A small masked image model, trained from scratch.
Model: encoder moe top_k, decoder layers 4.
Training: muon at rate 0.038, 10900 steps, batches of 128.
Data: trained on microscope photos of single blood and bone marrow cells, 7.2 epochs.
Rows from block 3 of the encoder of a small masked image model, named by matrix and row number. Rows with one number within an expert belong to one neuron, the router's apart. Each number is 50 + 10 x the weight over its row's rms, rounded and kept within 0 to 99. All counts start at 0. After the name is the row's rms in percent of the matrix's.
After each expert's rows are labels from the 100 images, of 14976, where the router gives the expert most weight on average: "colour at peak" is the nearest of a few named colours to the mean colour under the peak. Only what is clearly more common there than usual is listed. The data: microscope photos of single blood and bone marrow cells.
# router: router (encoder.blocks.3.mlp.router.weight, 16x192, trained with AdamW), inputs 96-191
# up: expert up (encoder.blocks.3.mlp.up, 16x48x192), inputs 96-191
# down: expert down (encoder.blocks.3.mlp.down, 16x192x48, transposed), outputs 96-191

# expert 7
router.7 091:62 45 57 51 61 62 47 57 46 43 45 38 48 30 57 48 59 58 46 43 53 58 60 43 61 50 41 34 61 52 52 53 49 56 45 65 54 54 58 51 69 42 35 54 48 59 57 61 44 37 35 61 41 52 62 36 56 42 40 38 42 35 62 56 51 58 65 49 44 43 31 62 67 50 68 40 44 51 48 57 60 54 71 53 56 61 59 35 40 64 63 60 26 63 50 50
up.0 159:46 51 50 44 44 51 29 45 45 48 44 62 50 52 57 54 50 58 42 56 52 39 54 50 45 44 46 70 33 29 50 34 45 48 61 42 45 28 57 55 56 39 43 55 45 53 50 53 41 41 40 45 62 53 48 27 60 39 29 58 50 69 57 30 68 62 47 43 70 47 41 47 80 64 59 37 42 58 52 42 36 39 51 56 50 47 41 38 63 40 42 48 46 53 67 70
down.0 143:64 64 50 63 57 51 40 38 49 51 54 40 56 54 50 50 58 42 73 47 51 31 50 26 51 45 51 50 49 50 56 52 46 43 48 36 27 52 43 41 53 54 36 51 52 50 49 48 46 52 41 35 50 59 56 49 34 56 51 49 43 35 45 43 57 47 47 52 55 51 71 51 52 56 49 43 39 47 44 50 45 46 58 43 52 60 49 50 62 46 55 33 63 44 47 44
up.1 045:41 63 36 47 53 51 37 53 53 56 31 52 49 41 29 68 51 60 55 40 59 48 46 61 43 41 54 56 34 52 70 53 50 43 45 49 62 49 67 36 60 52 45 56 28 61 49 50 64 46 45 50 58 47 51 61 47 50 43 53 36 58 44 58 64 71 64 47 36 41 57 58 49 47 44 57 51 26 52 58 39 28 42 37 38 32 41 36 58 34 53 56 43 48 62 58
down.1 042:40 46 60 47 70 59 87 47 46 49 60 55 61 42 56 44 56 50 30 45 51 44 63 45 44 45 40 46 44 50 41 52 48 71 63 65 38 64 49 61 43 53 56 45 56 45 36 41 49 68 47 58 59 32 51 52 59 51 59 35 55 44 46 44 48 50 62 60 50 36 34 60 52 66 46 49 55 52 22 40 50 49 34 48 60 51 46 45 45 53 56 29 44 56 46 53
colour at peak: pink

# expert 10
router.10 073:58 47 54 62 54 38 55 36 49 41 66 65 49 46 59 53 59 52 48 42 44 66 43 57 59 47 47 59 55 63 64 50 30 47 41 49 52 61 62 53 79 51 45 70 47 59 52 57 56 39 35 55 50 43 60 63 54 50 49 62 38 38 38 58 37 42 59 63 50 46 41 61 55 41 47 35 61 52 56 56 60 50 52 60 40 60 60 38 57 58 56 54 38 57 51 47
up.0 089:54 65 48 50 57 51 31 36 45 47 39 38 42 42 61 54 56 42 59 53 49 44 45 33 41 39 37 44 42 46 39 54 61 46 45 37 82 37 56 54 59 65 61 47 19 46 53 58 50 56 55 49 64 56 47 49 69 50 44 68 41 79 33 85 50 60 45 48 66 58 67 48 45 62 38 45 48 44 53 48 64 38 36 49 47 45 68 41 56 51 34 55 44 66 63 41
down.0 068:45 43 49 55 58 50 46 41 57 51 55 38 53 32 58 46 52 55 57 51 32 46 65 51 60 41 54 46 49 57 44 37 68 34 39 42 22 61 70 49 51 59 52 47 39 50 59 57 56 55 62 68 55 39 54 46 53 59 49 44 43 37 37 62 45 50 33 52 56 55 45 47 65 45 66 48 46 51 44 64 49 41 42 61 49 49 49 45 47 78 51 62 49 43 52 70
up.1 062:54 50 41 61 49 42 45 49 52 51 60 51 46 44 47 62 36 58 54 53 54 34 48 42 42 53 47 33 74 58 55 44 53 51 76 60 99 49 51 36 55 62 63 54 44 33 41 54 33 50 49 48 54 51 54 51 46 57 47 47 45 40 51 83 51 57 39 60 58 44 35 34 38 44 42 44 41 51 48 42 52 51 53 49 37 41 54 57 68 52 42 40 45 38 63 67
down.1 087:63 64 46 52 44 38 40 36 65 49 56 59 60 49 51 48 66 50 28 47 35 45 65 50 52 62 53 53 50 45 38 46 30 53 33 44 00 50 50 45 54 50 45 51 50 57 46 50 53 48 50 54 49 57 52 49 50 56 49 42 49 56 52 49 52 61 44 51 42 47 47 63 30 60 44 37 54 53 77 49 54 51 50 74 46 36 57 43 52 39 51 62 46 48 46 47
colour at peak: pink

# expert 3
router.3 097:65 38 58 44 65 38 44 38 42 55 37 43 63 46 50 37 67 49 45 58 47 71 53 40 56 49 56 62 62 45 34 60 44 65 40 58 58 27 52 53 43 54 45 39 69 55 53 56 46 60 55 57 42 61 60 50 50 44 57 33 59 42 38 49 58 70 41 49 63 44 32 64 56 48 54 41 39 65 64 57 57 42 51 46 47 49 54 28 58 29 56 50 34 47 45 44
up.0 079:56 56 62 51 47 51 35 54 55 54 62 47 53 47 58 56 38 54 47 52 59 62 45 59 45 65 51 50 55 48 42 47 61 55 54 59 52 33 45 62 51 48 55 54 46 44 44 49 42 50 63 56 37 47 63 43 49 57 49 59 35 47 63 43 56 47 43 46 33 63 25 50 63 51 70 40 61 34 60 41 42 50 34 47 51 65 60 46 66 52 49 56 48 42 45 56
down.0 070:24 37 55 55 52 47 56 56 51 53 60 31 46 52 45 47 71 51 50 49 50 73 51 45 39 29 47 51 49 44 28 47 53 55 78 43 47 53 47 40 47 52 63 39 52 75 44 42 56 46 56 61 54 54 52 47 49 44 51 57 45 32 59 44 69 39 48 51 57 51 60 33 74 37 54 57 47 52 56 49 47 56 42 64 47 59 52 32 44 39 56 27 52 67 52 63
up.1 115:55 44 38 52 62 57 45 55 39 54 23 56 63 47 49 50 38 46 64 32 46 49 45 61 57 46 34 68 58 63 44 49 43 41 50 36 56 41 63 53 54 59 56 53 64 43 51 48 46 53 61 48 39 51 69 47 40 56 80 36 67 55 43 38 55 55 66 61 45 50 25 35 47 26 45 43 40 52 57 55 68 49 42 43 57 50 56 42 59 41 61 47 40 50 40 36
down.1 120:57 30 50 53 61 52 82 45 54 50 44 44 42 47 53 61 62 54 48 50 52 72 63 37 50 58 60 48 53 46 49 53 46 53 58 66 34 53 38 46 44 47 44 68 44 50 54 55 45 56 54 38 53 47 46 49 64 54 46 56 53 51 55 58 38 34 55 46 55 45 55 61 75 38 29 58 44 51 49 47 41 41 53 30 49 53 42 56 60 72 52 51 46 53 44 46
colour at peak: pink

# expert 15
router.15 188:33 54 61 36 51 60 48 75 40 50 48 47 39 57 37 53 56 49 50 45 58 38 48 52 52 17 43 50 39 41 48 66 53 50 49 33 58 55 51 30 38 59 39 48 50 44 55 36 45 55 44 45 59 53 45 52 41 52 67 72 49 52 59 57 54 61 60 29 45 58 77 40 51 36 53 53 42 43 54 40 59 35 59 39 68 48 41 40 55 62 37 49 51 42 59 65
up.1 029:52 32 22 51 50 67 38 41 42 71 36 51 54 45 52 41 47 51 57 52 79 45 50 53 61 61 55 56 38 61 42 56 59 44 34 59 67 41 48 59 46 57 39 70 59 43 51 39 43 40 44 48 39 56 39 41 41 55 42 37 67 50 56 31 62 50 60 61 41 49 50 71 27 47 56 43 45 44 68 53 47 52 53 43 37 42 49 56 45 57 36 62 41 51 56 52
down.1 036:35 65 64 52 27 48 44 39 42 36 39 58 61 46 50 40 53 52 73 43 52 50 65 59 48 49 46 53 56 55 46 48 63 58 48 49 21 52 51 49 37 22 53 51 35 59 64 47 55 58 53 52 52 57 57 49 45 45 48 44 41 36 28 27 43 63 42 44 51 56 36 48 50 61 44 55 45 58 40 57 52 60 53 41 59 52 44 48 47 63 41 62 59 62 51 46
up.2 098:50 58 49 57 36 40 65 47 52 43 47 67 56 45 40 49 45 52 45 59 38 45 51 38 36 45 54 64 33 56 54 45 53 51 67 51 41 35 48 39 48 41 46 40 47 56 46 51 62 44 54 42 50 64 55 62 53 51 50 45 48 53 62 40 65 55 36 60 36 52 48 35 38 65 53 43 56 50 47 61 47 53 48 74 47 50 56 48 48 40 59 47 58 53 63 69
down.2 121:25 65 57 58 44 50 95 59 49 50 45 56 48 48 51 51 60 46 51 58 49 43 28 61 49 49 51 48 49 56 60 51 45 25 47 45 14 49 37 48 42 51 36 49 45 56 46 37 43 52 47 53 54 56 49 52 29 47 49 53 48 54 43 59 57 58 57 40 54 54 20 40 46 51 69 43 67 52 59 58 37 51 55 52 56 52 58 43 46 62 48 31 56 48 57 31
colour at peak: blue

# expert 1
router.1 088:44 44 49 53 57 40 38 56 42 42 45 46 72 36 39 58 61 58 47 54 59 52 57 52 49 62 66 64 52 56 55 44 52 56 31 65 41 35 59 49 49 42 57 50 47 48 47 61 68 58 48 51 35 50 53 45 56 61 41 43 39 60 41 53 59 37 61 52 59 57 45 45 50 49 62 30 46 62 43 42 50 62 52 86 37 68 63 44 52 41 47 39 45 37 49 65
up.1 088:72 37 73 63 48 62 69 54 42 48 38 44 59 49 57 58 62 52 64 39 48 32 41 35 43 56 68 62 59 48 51 54 63 61 35 66 56 54 22 59 48 37 50 55 60 33 48 50 31 47 33 47 55 60 44 48 57 55 33 44 51 82 54 37 49 44 47 74 41 56 60 59 53 43 41 55 47 21 56 46 42 38 39 44 60 50 49 50 60 35 62 61 45 52 58 40
down.1 089:39 33 51 56 47 66 29 36 48 47 48 28 43 52 53 39 42 57 53 76 60 30 55 47 55 47 48 53 48 61 38 57 53 56 52 61 53 52 60 50 53 52 47 57 53 54 66 44 55 57 60 45 53 52 51 48 44 40 50 44 60 39 53 31 41 68 55 52 55 67 38 64 49 47 50 45 51 48 31 51 56 49 48 48 65 63 52 54 44 41 34 62 31 43 50 22
up.2 161:46 53 50 34 57 35 58 47 61 51 39 71 46 68 39 44 55 58 52 65 45 56 56 54 51 30 48 57 62 54 47 56 49 47 47 44 62 59 54 29 44 53 42 50 68 57 72 45 39 50 47 55 44 43 44 51 46 43 50 39 52 41 52 59 50 44 49 52 44 61 49 70 30 58 74 48 41 50 65 61 57 60 49 50 37 55 55 35 38 33 51 53 68 54 25 57
down.2 153:64 46 58 58 53 54 36 67 44 51 46 65 52 51 50 49 39 44 47 43 46 50 18 66 46 47 50 51 51 51 30 47 42 55 63 53 42 53 39 64 54 50 47 78 43 39 49 51 49 50 42 51 52 40 47 49 49 45 51 60 48 70 45 41 46 43 45 39 59 40 39 32 63 51 35 28 49 47 34 51 53 47 53 54 53 53 51 55 46 40 51 69 45 43 52 70
colour at peak: pink

# expert 9
router.9 071:52 30 37 71 50 40 51 37 46 65 63 39 65 42 44 43 54 46 54 53 40 67 74 36 50 68 37 51 50 42 45 45 27 40 40 71 37 46 54 31 53 53 57 50 45 63 30 59 48 35 46 37 57 54 74 61 64 47 46 33 34 63 60 62 37 56 43 45 35 54 48 41 47 60 35 57 59 64 52 70 56 47 56 40 61 42 57 37 50 50 62 52 43 58 48 55
up.0 145:43 39 51 37 60 54 75 53 58 65 67 37 53 53 58 53 55 51 32 56 45 51 37 59 27 64 62 55 32 57 71 56 47 50 43 49 64 59 32 52 34 60 58 37 54 48 60 62 68 43 53 53 55 52 47 51 64 40 53 38 63 44 52 62 44 54 55 47 52 63 41 43 68 31 27 53 48 42 61 45 34 57 40 51 51 36 35 25 53 43 51 38 46 57 24 37
down.0 158:49 65 41 52 38 48 56 63 58 45 49 22 54 49 49 52 31 55 88 80 49 34 43 55 47 51 47 45 49 58 60 49 46 49 14 38 33 48 58 42 44 46 44 34 48 21 42 48 48 42 51 56 52 45 43 49 40 55 45 48 50 18 54 73 51 33 56 47 51 55 59 37 58 68 44 60 41 52 66 56 56 47 53 38 55 54 40 61 50 31 54 41 51 48 49 38
up.1 009:48 59 43 56 62 52 63 43 46 54 63 57 42 39 71 47 52 64 54 45 63 61 47 56 50 40 37 40 67 51 55 61 57 61 36 36 69 48 47 37 65 61 59 57 51 51 54 45 57 39 36 48 54 35 31 36 73 44 55 49 57 45 71 62 60 43 45 65 51 34 71 56 41 40 61 41 43 48 36 39 48 53 26 56 32 33 63 55 39 48 59 51 51 43 60 46
down.1 007:59 43 46 40 53 30 54 53 54 47 50 64 54 40 48 57 55 67 52 43 56 53 60 59 49 73 55 52 67 54 55 52 39 33 55 54 74 56 46 54 39 45 38 60 30 38 48 45 44 55 55 43 40 45 52 48 56 60 52 55 46 41 59 44 54 56 70 54 48 50 62 44 46 61 34 36 55 45 52 58 39 46 31 52 49 43 63 52 62 57 53 64 35 67 51 44
colour at peak: grey

# expert 4
router.4 081:38 43 68 61 53 38 54 23 51 56 38 62 51 57 62 31 54 40 44 46 60 57 46 39 62 63 48 64 48 55 47 49 37 56 35 45 42 51 46 36 39 44 40 71 30 41 46 53 65 56 47 48 36 55 44 42 71 53 52 28 36 39 44 70 56 39 52 62 57 49 32 56 54 61 54 42 62 55 65 52 59 50 60 65 42 46 61 49 48 48 54 42 52 35 56 59
up.0 088:59 57 45 46 43 38 50 44 56 41 55 48 58 44 42 34 50 65 57 55 51 57 64 48 39 47 40 48 70 58 62 51 41 45 38 41 73 50 56 43 57 54 57 43 45 40 59 60 56 49 29 80 30 63 50 41 69 54 57 43 55 57 53 59 56 59 48 51 60 33 46 53 35 70 72 67 66 51 38 43 52 64 34 53 45 39 54 53 37 60 62 41 40 59 50 46
down.0 097:47 43 45 48 43 65 77 60 53 50 52 45 49 41 58 41 37 56 63 68 51 55 62 47 49 35 30 49 52 53 53 57 55 39 53 33 35 50 61 35 47 55 55 41 55 55 41 56 45 54 52 51 48 56 47 52 44 54 49 44 48 39 53 60 28 78 37 52 48 52 80 60 52 46 94 56 37 53 39 50 54 40 50 35 43 53 46 52 29 44 46 36 49 52 51 56
up.1 011:54 21 43 47 59 43 50 54 53 44 62 60 52 52 53 33 38 50 50 56 41 54 55 58 47 45 43 52 57 55 52 46 53 42 37 56 46 51 49 55 47 57 50 47 35 54 43 49 61 39 62 46 57 50 42 46 62 46 53 50 51 64 54 68 64 63 46 30 51 48 55 35 44 45 30 64 45 62 58 50 53 58 32 62 50 51 53 38 34 33 42 49 53 33 42 51
down.1 008:74 69 40 36 53 56 66 54 46 41 70 52 40 53 50 56 65 51 52 57 40 61 52 55 52 69 57 55 64 41 64 41 69 37 18 42 34 58 34 39 51 56 62 30 44 77 45 49 57 51 63 40 50 47 52 60 62 46 52 48 47 42 56 41 43 50 64 58 51 55 76 34 36 52 19 44 45 53 56 50 53 50 44 55 52 59 50 58 42 51 54 34 54 56 57 56
colour at peak: grey

# expert 12
router.12 121:44 36 40 38 49 54 45 52 56 30 37 46 47 52 58 55 56 66 66 47 39 48 47 36 49 46 55 64 40 57 43 52 42 43 42 55 50 50 55 50 43 57 39 27 33 38 51 54 59 54 59 48 30 57 37 35 28 53 38 59 43 45 51 62 54 58 43 58 41 61 39 52 34 40 39 49 56 58 47 69 66 40 38 38 39 50 49 37 53 50 68 61 61 59 34 57
up.0 137:40 54 39 40 39 43 35 50 58 39 35 55 59 53 40 48 72 55 52 52 39 34 49 47 67 42 41 67 46 51 47 54 44 49 61 35 36 21 51 68 42 57 43 39 53 65 60 59 53 63 61 49 31 45 59 30 38 50 64 41 61 52 40 49 46 52 51 55 49 56 50 66 46 40 55 44 35 51 63 34 66 62 64 41 55 48 53 30 63 45 51 65 70 51 47 53
down.0 134:57 63 54 44 56 51 53 55 41 52 59 55 40 58 48 42 45 32 52 40 56 36 41 42 49 51 71 47 50 40 24 45 69 55 74 66 25 55 32 49 50 49 61 58 63 67 44 41 49 45 42 23 57 47 52 52 34 61 50 65 51 37 62 35 54 57 55 44 51 46 43 35 63 43 55 36 52 51 31 57 45 53 54 48 66 51 62 57 50 47 50 51 45 46 58 16
up.3 148:43 30 59 57 42 62 53 57 36 65 56 53 53 45 43 55 29 40 47 49 62 58 30 55 49 62 48 45 41 58 49 54 52 45 32 70 47 61 64 57 51 51 44 55 35 49 49 59 45 40 46 43 69 42 55 50 59 44 49 63 47 48 54 61 40 48 43 36 48 45 52 46 63 47 40 58 56 49 47 60 44 35 67 43 44 49 38 63 28 71 44 40 46 54 63 55
down.3 138:38 47 53 55 65 58 46 52 54 53 38 42 55 42 51 51 44 45 67 51 49 45 45 76 51 56 53 48 51 43 51 60 57 54 59 75 38 49 52 56 52 45 48 63 49 40 43 51 54 53 64 54 53 52 44 47 64 48 49 44 50 44 51 78 27 48 49 46 47 44 47 62 31 38 71 48 41 50 52 47 50 55 53 31 53 47 46 55 56 31 49 65 48 52 56 32
colour at peak: grey

# expert 13
router.13 082:61 37 35 65 33 28 59 42 45 37 52 52 68 45 48 41 46 61 50 51 45 59 60 37 52 56 59 55 42 58 44 49 49 45 49 67 41 50 39 50 48 53 56 32 46 53 43 49 50 44 54 47 37 38 60 43 49 56 32 54 55 66 46 54 55 55 29 36 55 50 34 71 62 34 54 58 35 52 48 53 53 59 38 47 56 38 48 48 43 36 57 55 42 44 39 65
up.1 057:53 57 37 53 48 65 37 54 51 60 48 55 43 55 55 59 34 49 58 47 58 30 65 35 52 55 57 55 53 48 48 51 52 43 61 54 53 52 64 72 60 68 60 51 48 75 53 41 36 60 56 65 49 58 30 46 60 53 41 64 61 68 44 32 41 53 64 38 41 38 52 45 55 38 30 56 44 54 43 47 56 59 51 47 43 40 67 52 43 46 49 55 30 48 60 62
down.1 055:32 60 54 56 70 31 50 46 40 51 55 50 45 55 45 42 51 50 44 62 49 53 55 56 49 45 57 48 48 45 48 41 50 44 50 37 65 44 61 58 45 57 64 35 62 40 58 61 53 48 51 52 55 48 53 52 46 46 53 55 51 47 34 52 47 59 52 46 45 53 49 54 44 60 68 44 77 56 41 61 46 43 45 53 53 54 46 49 48 51 49 49 49 61 51 25
up.2 111:49 43 53 51 65 46 33 55 58 51 53 65 48 40 56 57 56 61 48 44 74 51 40 62 44 49 58 57 28 36 36 52 54 50 61 67 36 77 47 50 65 53 45 86 44 56 73 52 42 33 43 42 65 42 41 49 57 60 50 59 50 45 67 33 53 53 55 47 50 50 52 55 54 46 37 37 42 41 56 60 31 58 61 58 25 41 38 60 46 63 48 43 46 62 60 56
down.2 120:60 43 49 40 58 48 60 44 51 49 38 56 49 44 53 66 56 39 53 36 44 64 39 62 50 35 43 44 51 51 36 50 52 60 67 63 29 48 58 49 50 51 44 72 47 66 60 45 48 48 38 45 49 48 49 47 38 59 51 55 52 34 58 44 50 76 61 57 51 37 61 41 38 54 58 60 45 47 39 44 37 45 53 29 51 42 41 47 62 45 46 65 45 60 44 50
colour at peak: purple

# expert 11
router.11 085:55 44 54 46 58 37 40 40 67 52 30 31 71 37 47 49 43 52 37 55 37 37 69 51 58 55 75 41 61 56 62 49 59 70 56 59 50 59 39 46 39 45 53 39 59 60 59 55 71 38 35 54 53 54 57 62 48 62 44 33 63 57 58 34 54 36 35 59 39 53 54 45 54 58 38 49 51 39 60 54 38 64 33 55 44 44 49 58 37 53 63 58 52 42 56 38
up.0 047:42 43 72 47 39 58 37 41 44 42 29 47 45 53 55 43 68 45 39 58 29 37 37 44 52 50 54 47 40 36 47 49 52 45 64 45 75 48 60 72 46 62 69 53 44 50 44 48 21 43 54 38 46 37 59 58 35 49 38 59 45 65 39 56 46 41 48 42 46 58 50 52 49 46 42 37 50 49 41 53 43 48 44 56 59 38 52 55 38 55 31 42 46 48 50 49
down.0 040:48 45 51 56 37 60 53 40 55 52 37 33 65 45 33 51 38 60 62 58 55 50 56 41 48 42 44 56 35 58 57 63 32 66 23 57 34 59 59 44 57 43 43 35 45 48 55 65 53 40 43 48 55 55 44 51 48 41 51 52 42 62 71 50 70 55 49 42 46 35 78 43 33 36 31 58 60 32 46 49 43 56 54 40 65 48 51 63 54 55 46 31 52 49 53 63
up.1 048:43 53 48 42 48 53 42 60 45 53 68 57 49 49 51 50 46 63 42 64 40 35 49 40 34 46 61 40 50 60 47 47 48 53 73 58 59 45 44 52 50 47 63 57 59 52 45 37 52 63 48 45 32 68 65 37 53 49 42 49 71 42 47 63 57 48 42 44 44 57 41 57 47 74 32 48 46 48 52 51 60 41 38 60 63 62 62 44 54 43 40 43 68 47 48 76
down.1 050:51 66 66 52 63 46 79 48 56 36 55 64 49 41 48 38 76 43 29 72 50 45 45 54 60 64 51 53 48 38 53 43 46 43 31 29 30 49 46 47 43 60 58 35 33 32 48 64 43 59 54 62 58 39 47 39 45 39 61 40 59 56 49 50 53 51 48 44 51 73 52 43 52 68 56 52 60 58 44 51 45 65 58 62 51 44 71 57 56 49 62 65 52 40 56 50
colour at peak: grey

# expert 8
router.8 075:47 41 53 51 49 42 61 42 48 48 41 49 60 59 46 45 61 52 63 58 50 60 42 58 56 45 48 44 49 46 61 41 47 62 51 71 53 64 51 60 47 66 43 43 56 52 42 47 46 50 44 37 46 66 61 54 64 48 38 43 45 43 26 38 52 47 54 60 41 48 39 64 44 70 37 25 47 55 52 67 50 48 58 61 46 56 53 50 49 30 51 41 47 70 55 44
up.1 144:51 62 42 41 47 40 34 51 48 62 52 39 73 54 63 50 53 58 53 47 78 66 56 60 50 70 55 38 49 39 54 41 40 47 39 66 63 55 43 37 51 48 57 52 55 63 54 56 29 46 40 53 40 33 55 22 71 60 43 36 64 56 54 43 32 59 52 64 46 35 47 63 45 48 61 46 57 47 39 46 52 66 45 53 31 52 43 50 50 53 51 74 60 71 35 49
down.1 144:35 53 37 59 48 46 48 50 57 48 51 47 58 49 49 51 61 52 55 43 51 63 58 52 52 51 37 52 49 55 44 45 36 49 56 41 17 52 29 42 45 55 59 38 58 75 58 50 51 49 45 56 51 48 53 53 62 53 50 34 47 57 54 51 42 63 41 52 60 58 23 50 53 46 78 36 59 59 57 42 45 47 55 63 41 63 54 36 55 41 48 74 51 72 48 48
up.3 009:59 37 63 56 37 70 44 39 49 40 46 49 40 55 47 43 44 68 34 57 76 52 54 42 51 58 83 38 46 49 66 65 55 42 52 55 69 30 42 52 52 48 54 58 48 48 31 51 48 46 51 50 36 30 53 48 48 46 53 57 50 33 54 47 30 45 70 53 56 38 67 47 42 30 52 51 60 50 52 26 53 50 42 58 49 42 43 49 58 58 54 62 49 38 62 44
down.3 009:61 38 44 67 31 46 41 42 56 41 27 48 56 44 40 61 49 54 46 53 54 26 38 54 68 64 48 49 61 65 48 44 65 56 56 52 51 46 78 49 37 40 57 73 46 43 74 61 36 50 62 49 53 48 46 58 54 52 54 52 45 47 28 44 38 47 51 49 60 57 40 61 65 56 37 36 37 42 64 57 55 67 47 53 47 53 68 52 47 27 47 54 48 46 48 52
colour at peak: white