A small masked image model, trained from scratch.
Data: trained on microscope photos of single blood and bone marrow cells, 194171 training examples, 7.2 epochs.
Rows from expert 15 of block 3 of the encoder, named by matrix and row number. Rows with one number belong to one neuron. Each number is 500 + 50 x the weight over its row's rms, rounded and kept within 0 to 999. All counts start at 0. Numbers have three digits each. After the name is the row's rms in percent of the matrix's.
# up: expert up (encoder.blocks.3.mlp.up, 16x48x192), inputs 96-191
# down: expert down (encoder.blocks.3.mlp.down, 16x192x48, transposed), outputs 96-191
up.29 099:469491511497491490549455508530485442530487445516410443483527583446482577539505464511521579546479511481419543449453541421578530482523476483548513548467506466469519609527492453603506530465481486512448514519551499501452545458325512488484413508512496634564460548535481535462465508435547462518
down.29 111:515560495445541571603478517502423517508470517500499512634509504455494556491533510495490486440505499469477527458515571522566504521486477461562525527538593418485454512494514454523483527477465604443565513527520554422495481501650429503484491483533475515540421519487496495513518520504498489488
up.30 174:480460461525561518564531514488395442474538462450463579565492518525544536522516599504544537516520533519517475550484513517454465569453471403503540542540608552409511531478458532533431506419524546436428603547537494440546462445542598477512419496551498497495519566477442530549498534499488549456
down.30 143:487424464504568594474505489487435554529506495562518548488565568544616499534471481503491519541551498485478541301492570534517491477428467417504455519501512479489511504488504501507492498398517524494506593542488528452572431470507611536517499486554538506423436563472526471453521455471570463404
up.31 128:443586428492544514535534504564423457472553434479438431563420432439457398498407456540537565468496516478588507517467530605468455501505581501565474461539603452561458493523476489563463501498467442524485555453422477493505564555627497492474545513521565482404498553480466512476476556534473441468
down.31 115:517329544468444523521495467499449482488510503418570523484566490505544431509417500505502517515506521524444518263492527500499469519497496537451524502522531553503511514507504446505466517544489301501417525493494515505524579522483543486496472499523500491454534556472468549468526475469480513514
up.32 148:516497473489555474526480447522513541466504511553480440456465521536487546428475500537446456373561503531516489546478537503542527445553535549540477490439364521605520484506417469522573549476486531567478583493589455526489563470443420425457486521403437513531459398509572502583505403477555568510
down.32 138:537523448505522450537509461476583446501510502512442481506487422527623478483463520465500524483458554508479568309522427463489521510395473382465487515506486519508590479508439505486483473420480403493536456435498472437526525589509580548495314524510544465501526554506543481540503430510508509470
up.33 137:507467442610538478512517521490589463506543394504436566524578482536481565517478446487613580495442480502439584482489574460513470522483469428503515425520523536502492479526536489444508431416552524543503472560450514407417534493496530493522483515583493410467488621511504493452469537482524447486
down.33 141:444372529500564495505531497493526442503489507519436501504720510570503613469505476503500489572524568473497536343516514478491518532557476383510512468496490470520546485480523485488508481491521521458520508535534436508524428522444593546516451495485528500393468490524537463448471533538549457528
up.35 098:465539441516522546501532467550447518460535446483420529560467532454529513515391434452392446507563446465486574534530537416450496458471434604430485508463571470473484500467437422480513487600587577500557605434552464523483570473608571552568530506463532478476471504403485494547432454420486490492
down.35 097:480573613437586452501503517503515476490553504527573481533430515506465473490542549478505489443482455553468391568526494488495535577520539500470440493500493544509499495495389532516546484519499491499404503503452568550428485460335596480512509484471485556496508581511478526417528525549442524548
up.36 019:534457566559470508483445568453531528459397508494544493491539534571553474408581509531469487493529579544498491566529424429477506535531514480473482634560528509476484454466487491404596432445548419494503406460537445501445500466441496530462426435487457365510487533619565562474523535540502529564
down.36 025:451470457429562439598450462499468486591436495515495491417446484446549522550427496515524490371434480512505460448453582503582438523520468450520499466531593509526545512482521526499498470524461448539461583507491537569529562580524433432559520588575437534470532503467513521503484630452474482518
up.37 108:425472562489436447494457477336517523524486405484507639510573566481549482509431531532483529562505482496478383508463538536506394477418523415510494495466487559504528525459536485479481454502509596419459573500543570410611545518565563432529456417530500448576499507495475408484512485475505519531
down.37 124:472452491499544523666526473502471518482457507460579518484438467532489479495456448506508531506537595494457422464501453542472485575587503522517568503515549599502507495511469487503481517572445515444513478533581484567530442442400447521483550560464477479497488518470479514391495595434536475509
up.39 126:478517482529555572431533522501491390518441505491533489511502522530411542541508534548447468459452454522412453527476508606489477518534476478517527484494539505537425453470635505550460511554586436445487549456485544572498518513483531517423524438558433421463475433421503470504498616480522452544
down.39 094:593588573483404506459506523497471483520452486456463486536451558419457412515421493511499495352518500546589482446495549520549510514548494551501559489501509505505504516528506522497503485478535431480591481520470516579501579538605482462496521473478483565479511536482532453446526417449418489557
up.40 130:483571472465528459620473516445459496542503510483454486468620498477513547477566580534459534568406494465545484445474522577445428505480536481540456524441465535475503529474470461486471500506453584459476555494560454410517422558645501620526453535438523521580515477529457491477516512462445481496
down.40 141:452386510498540576594515474487478538525503507505541478569372553561536553472469563515484499529493508464509506474502508536496465475541481529483484522512501466515448534494478467494476506587505378437505498529501467439576510449613451529489575502474515490438534521471467476437491614482509527426
up.41 116:565463527503538470353476481415434469406581404553518487572541488398510505487408566539585466517398520519520419565513561480492457497486538430509498434515409546499573534458486532508509501591447482483505589517480518540448494556477562460503457477461384499470613547498474528457452472524470504493
down.41 124:560400557459429557556512465504500437499523505453574501433438444648485550500404486497504488432552508537450526445505541514518557491509433562486521495517446560493482486490535495499506514507497391514494555506538452585460463434503535508496362476515493493546532502441496511582535477492456530564
up.43 100:471469516436524464451506392490506500550484502577565416396565552544508504453506491537550577624528480479479492415514506448429534495492585526475436528521452547585448534513501518555410496605501491424521454462439448496501397514503542536479500430552512411475591496534448576502412514465520430461
down.43 116:540580473429493489542413556491452547521478517537424504465435479444462452497500583541508495408464420551490493362489526489529423407487479588524534488486509418501512521506565526512429499501454293486516489519523533412530458493543482479509583498484523543554542530493501463641500408553419530408
up.44 096:542522599447510586450461473484464485548461547403538362429529457470485496509580513513538484459527506556521468480508443499504532465525481556480474537504546503495501517470522541531461428495435399446575477410432428534530440602539436540494462592468468595517554472498507557472486439540413493521
down.44 110:519545467521464435726445497517484593499481511599547508534470561507570480505463535495495516512505492532463494271486457424492459454553476597534466452457502505499459493491509528505499503525520598509533506471498478550542439497581471480488404493438511542514488430501471538545463562467533492466
up.45 128:481468433475518508495494485553515608527431621505497545547456506550517527502557475499429515461517505421470490276534477629473555471471540570507519621539467457443501524508442509531532584554557460458478407486496485546534415481623423538478458538486548497519456491499538476527598464524502431450
down.45 123:565552485482446489306501488495497588506498481513452485556647503429461535506566472502498492544519541460435513419492452517490517456453502435486493497499513475497521491492440521493494482556458574531498519512516560505509447554480521489498538515507518511463472510540525501444499484562523465381
up.46 088:525454586516456500510484489495401509524413499416621485514388404448532411588461537501470451439560539545546465513481512573489511528478493597516497536474510507542434531520529556560463540536534379535527499528549498485520548491399482511531493425520540534457532533541471523456544553425404526535
down.46 103:569498448415454528392483536502486565506468512464512558426573411416503533483511481531509516498488492459546480329465508519468505488418519532532562536513497544502559495520546496525518515485517618427545469530494518549383343543495495457481403527512480489631521417506508485465473519468551505579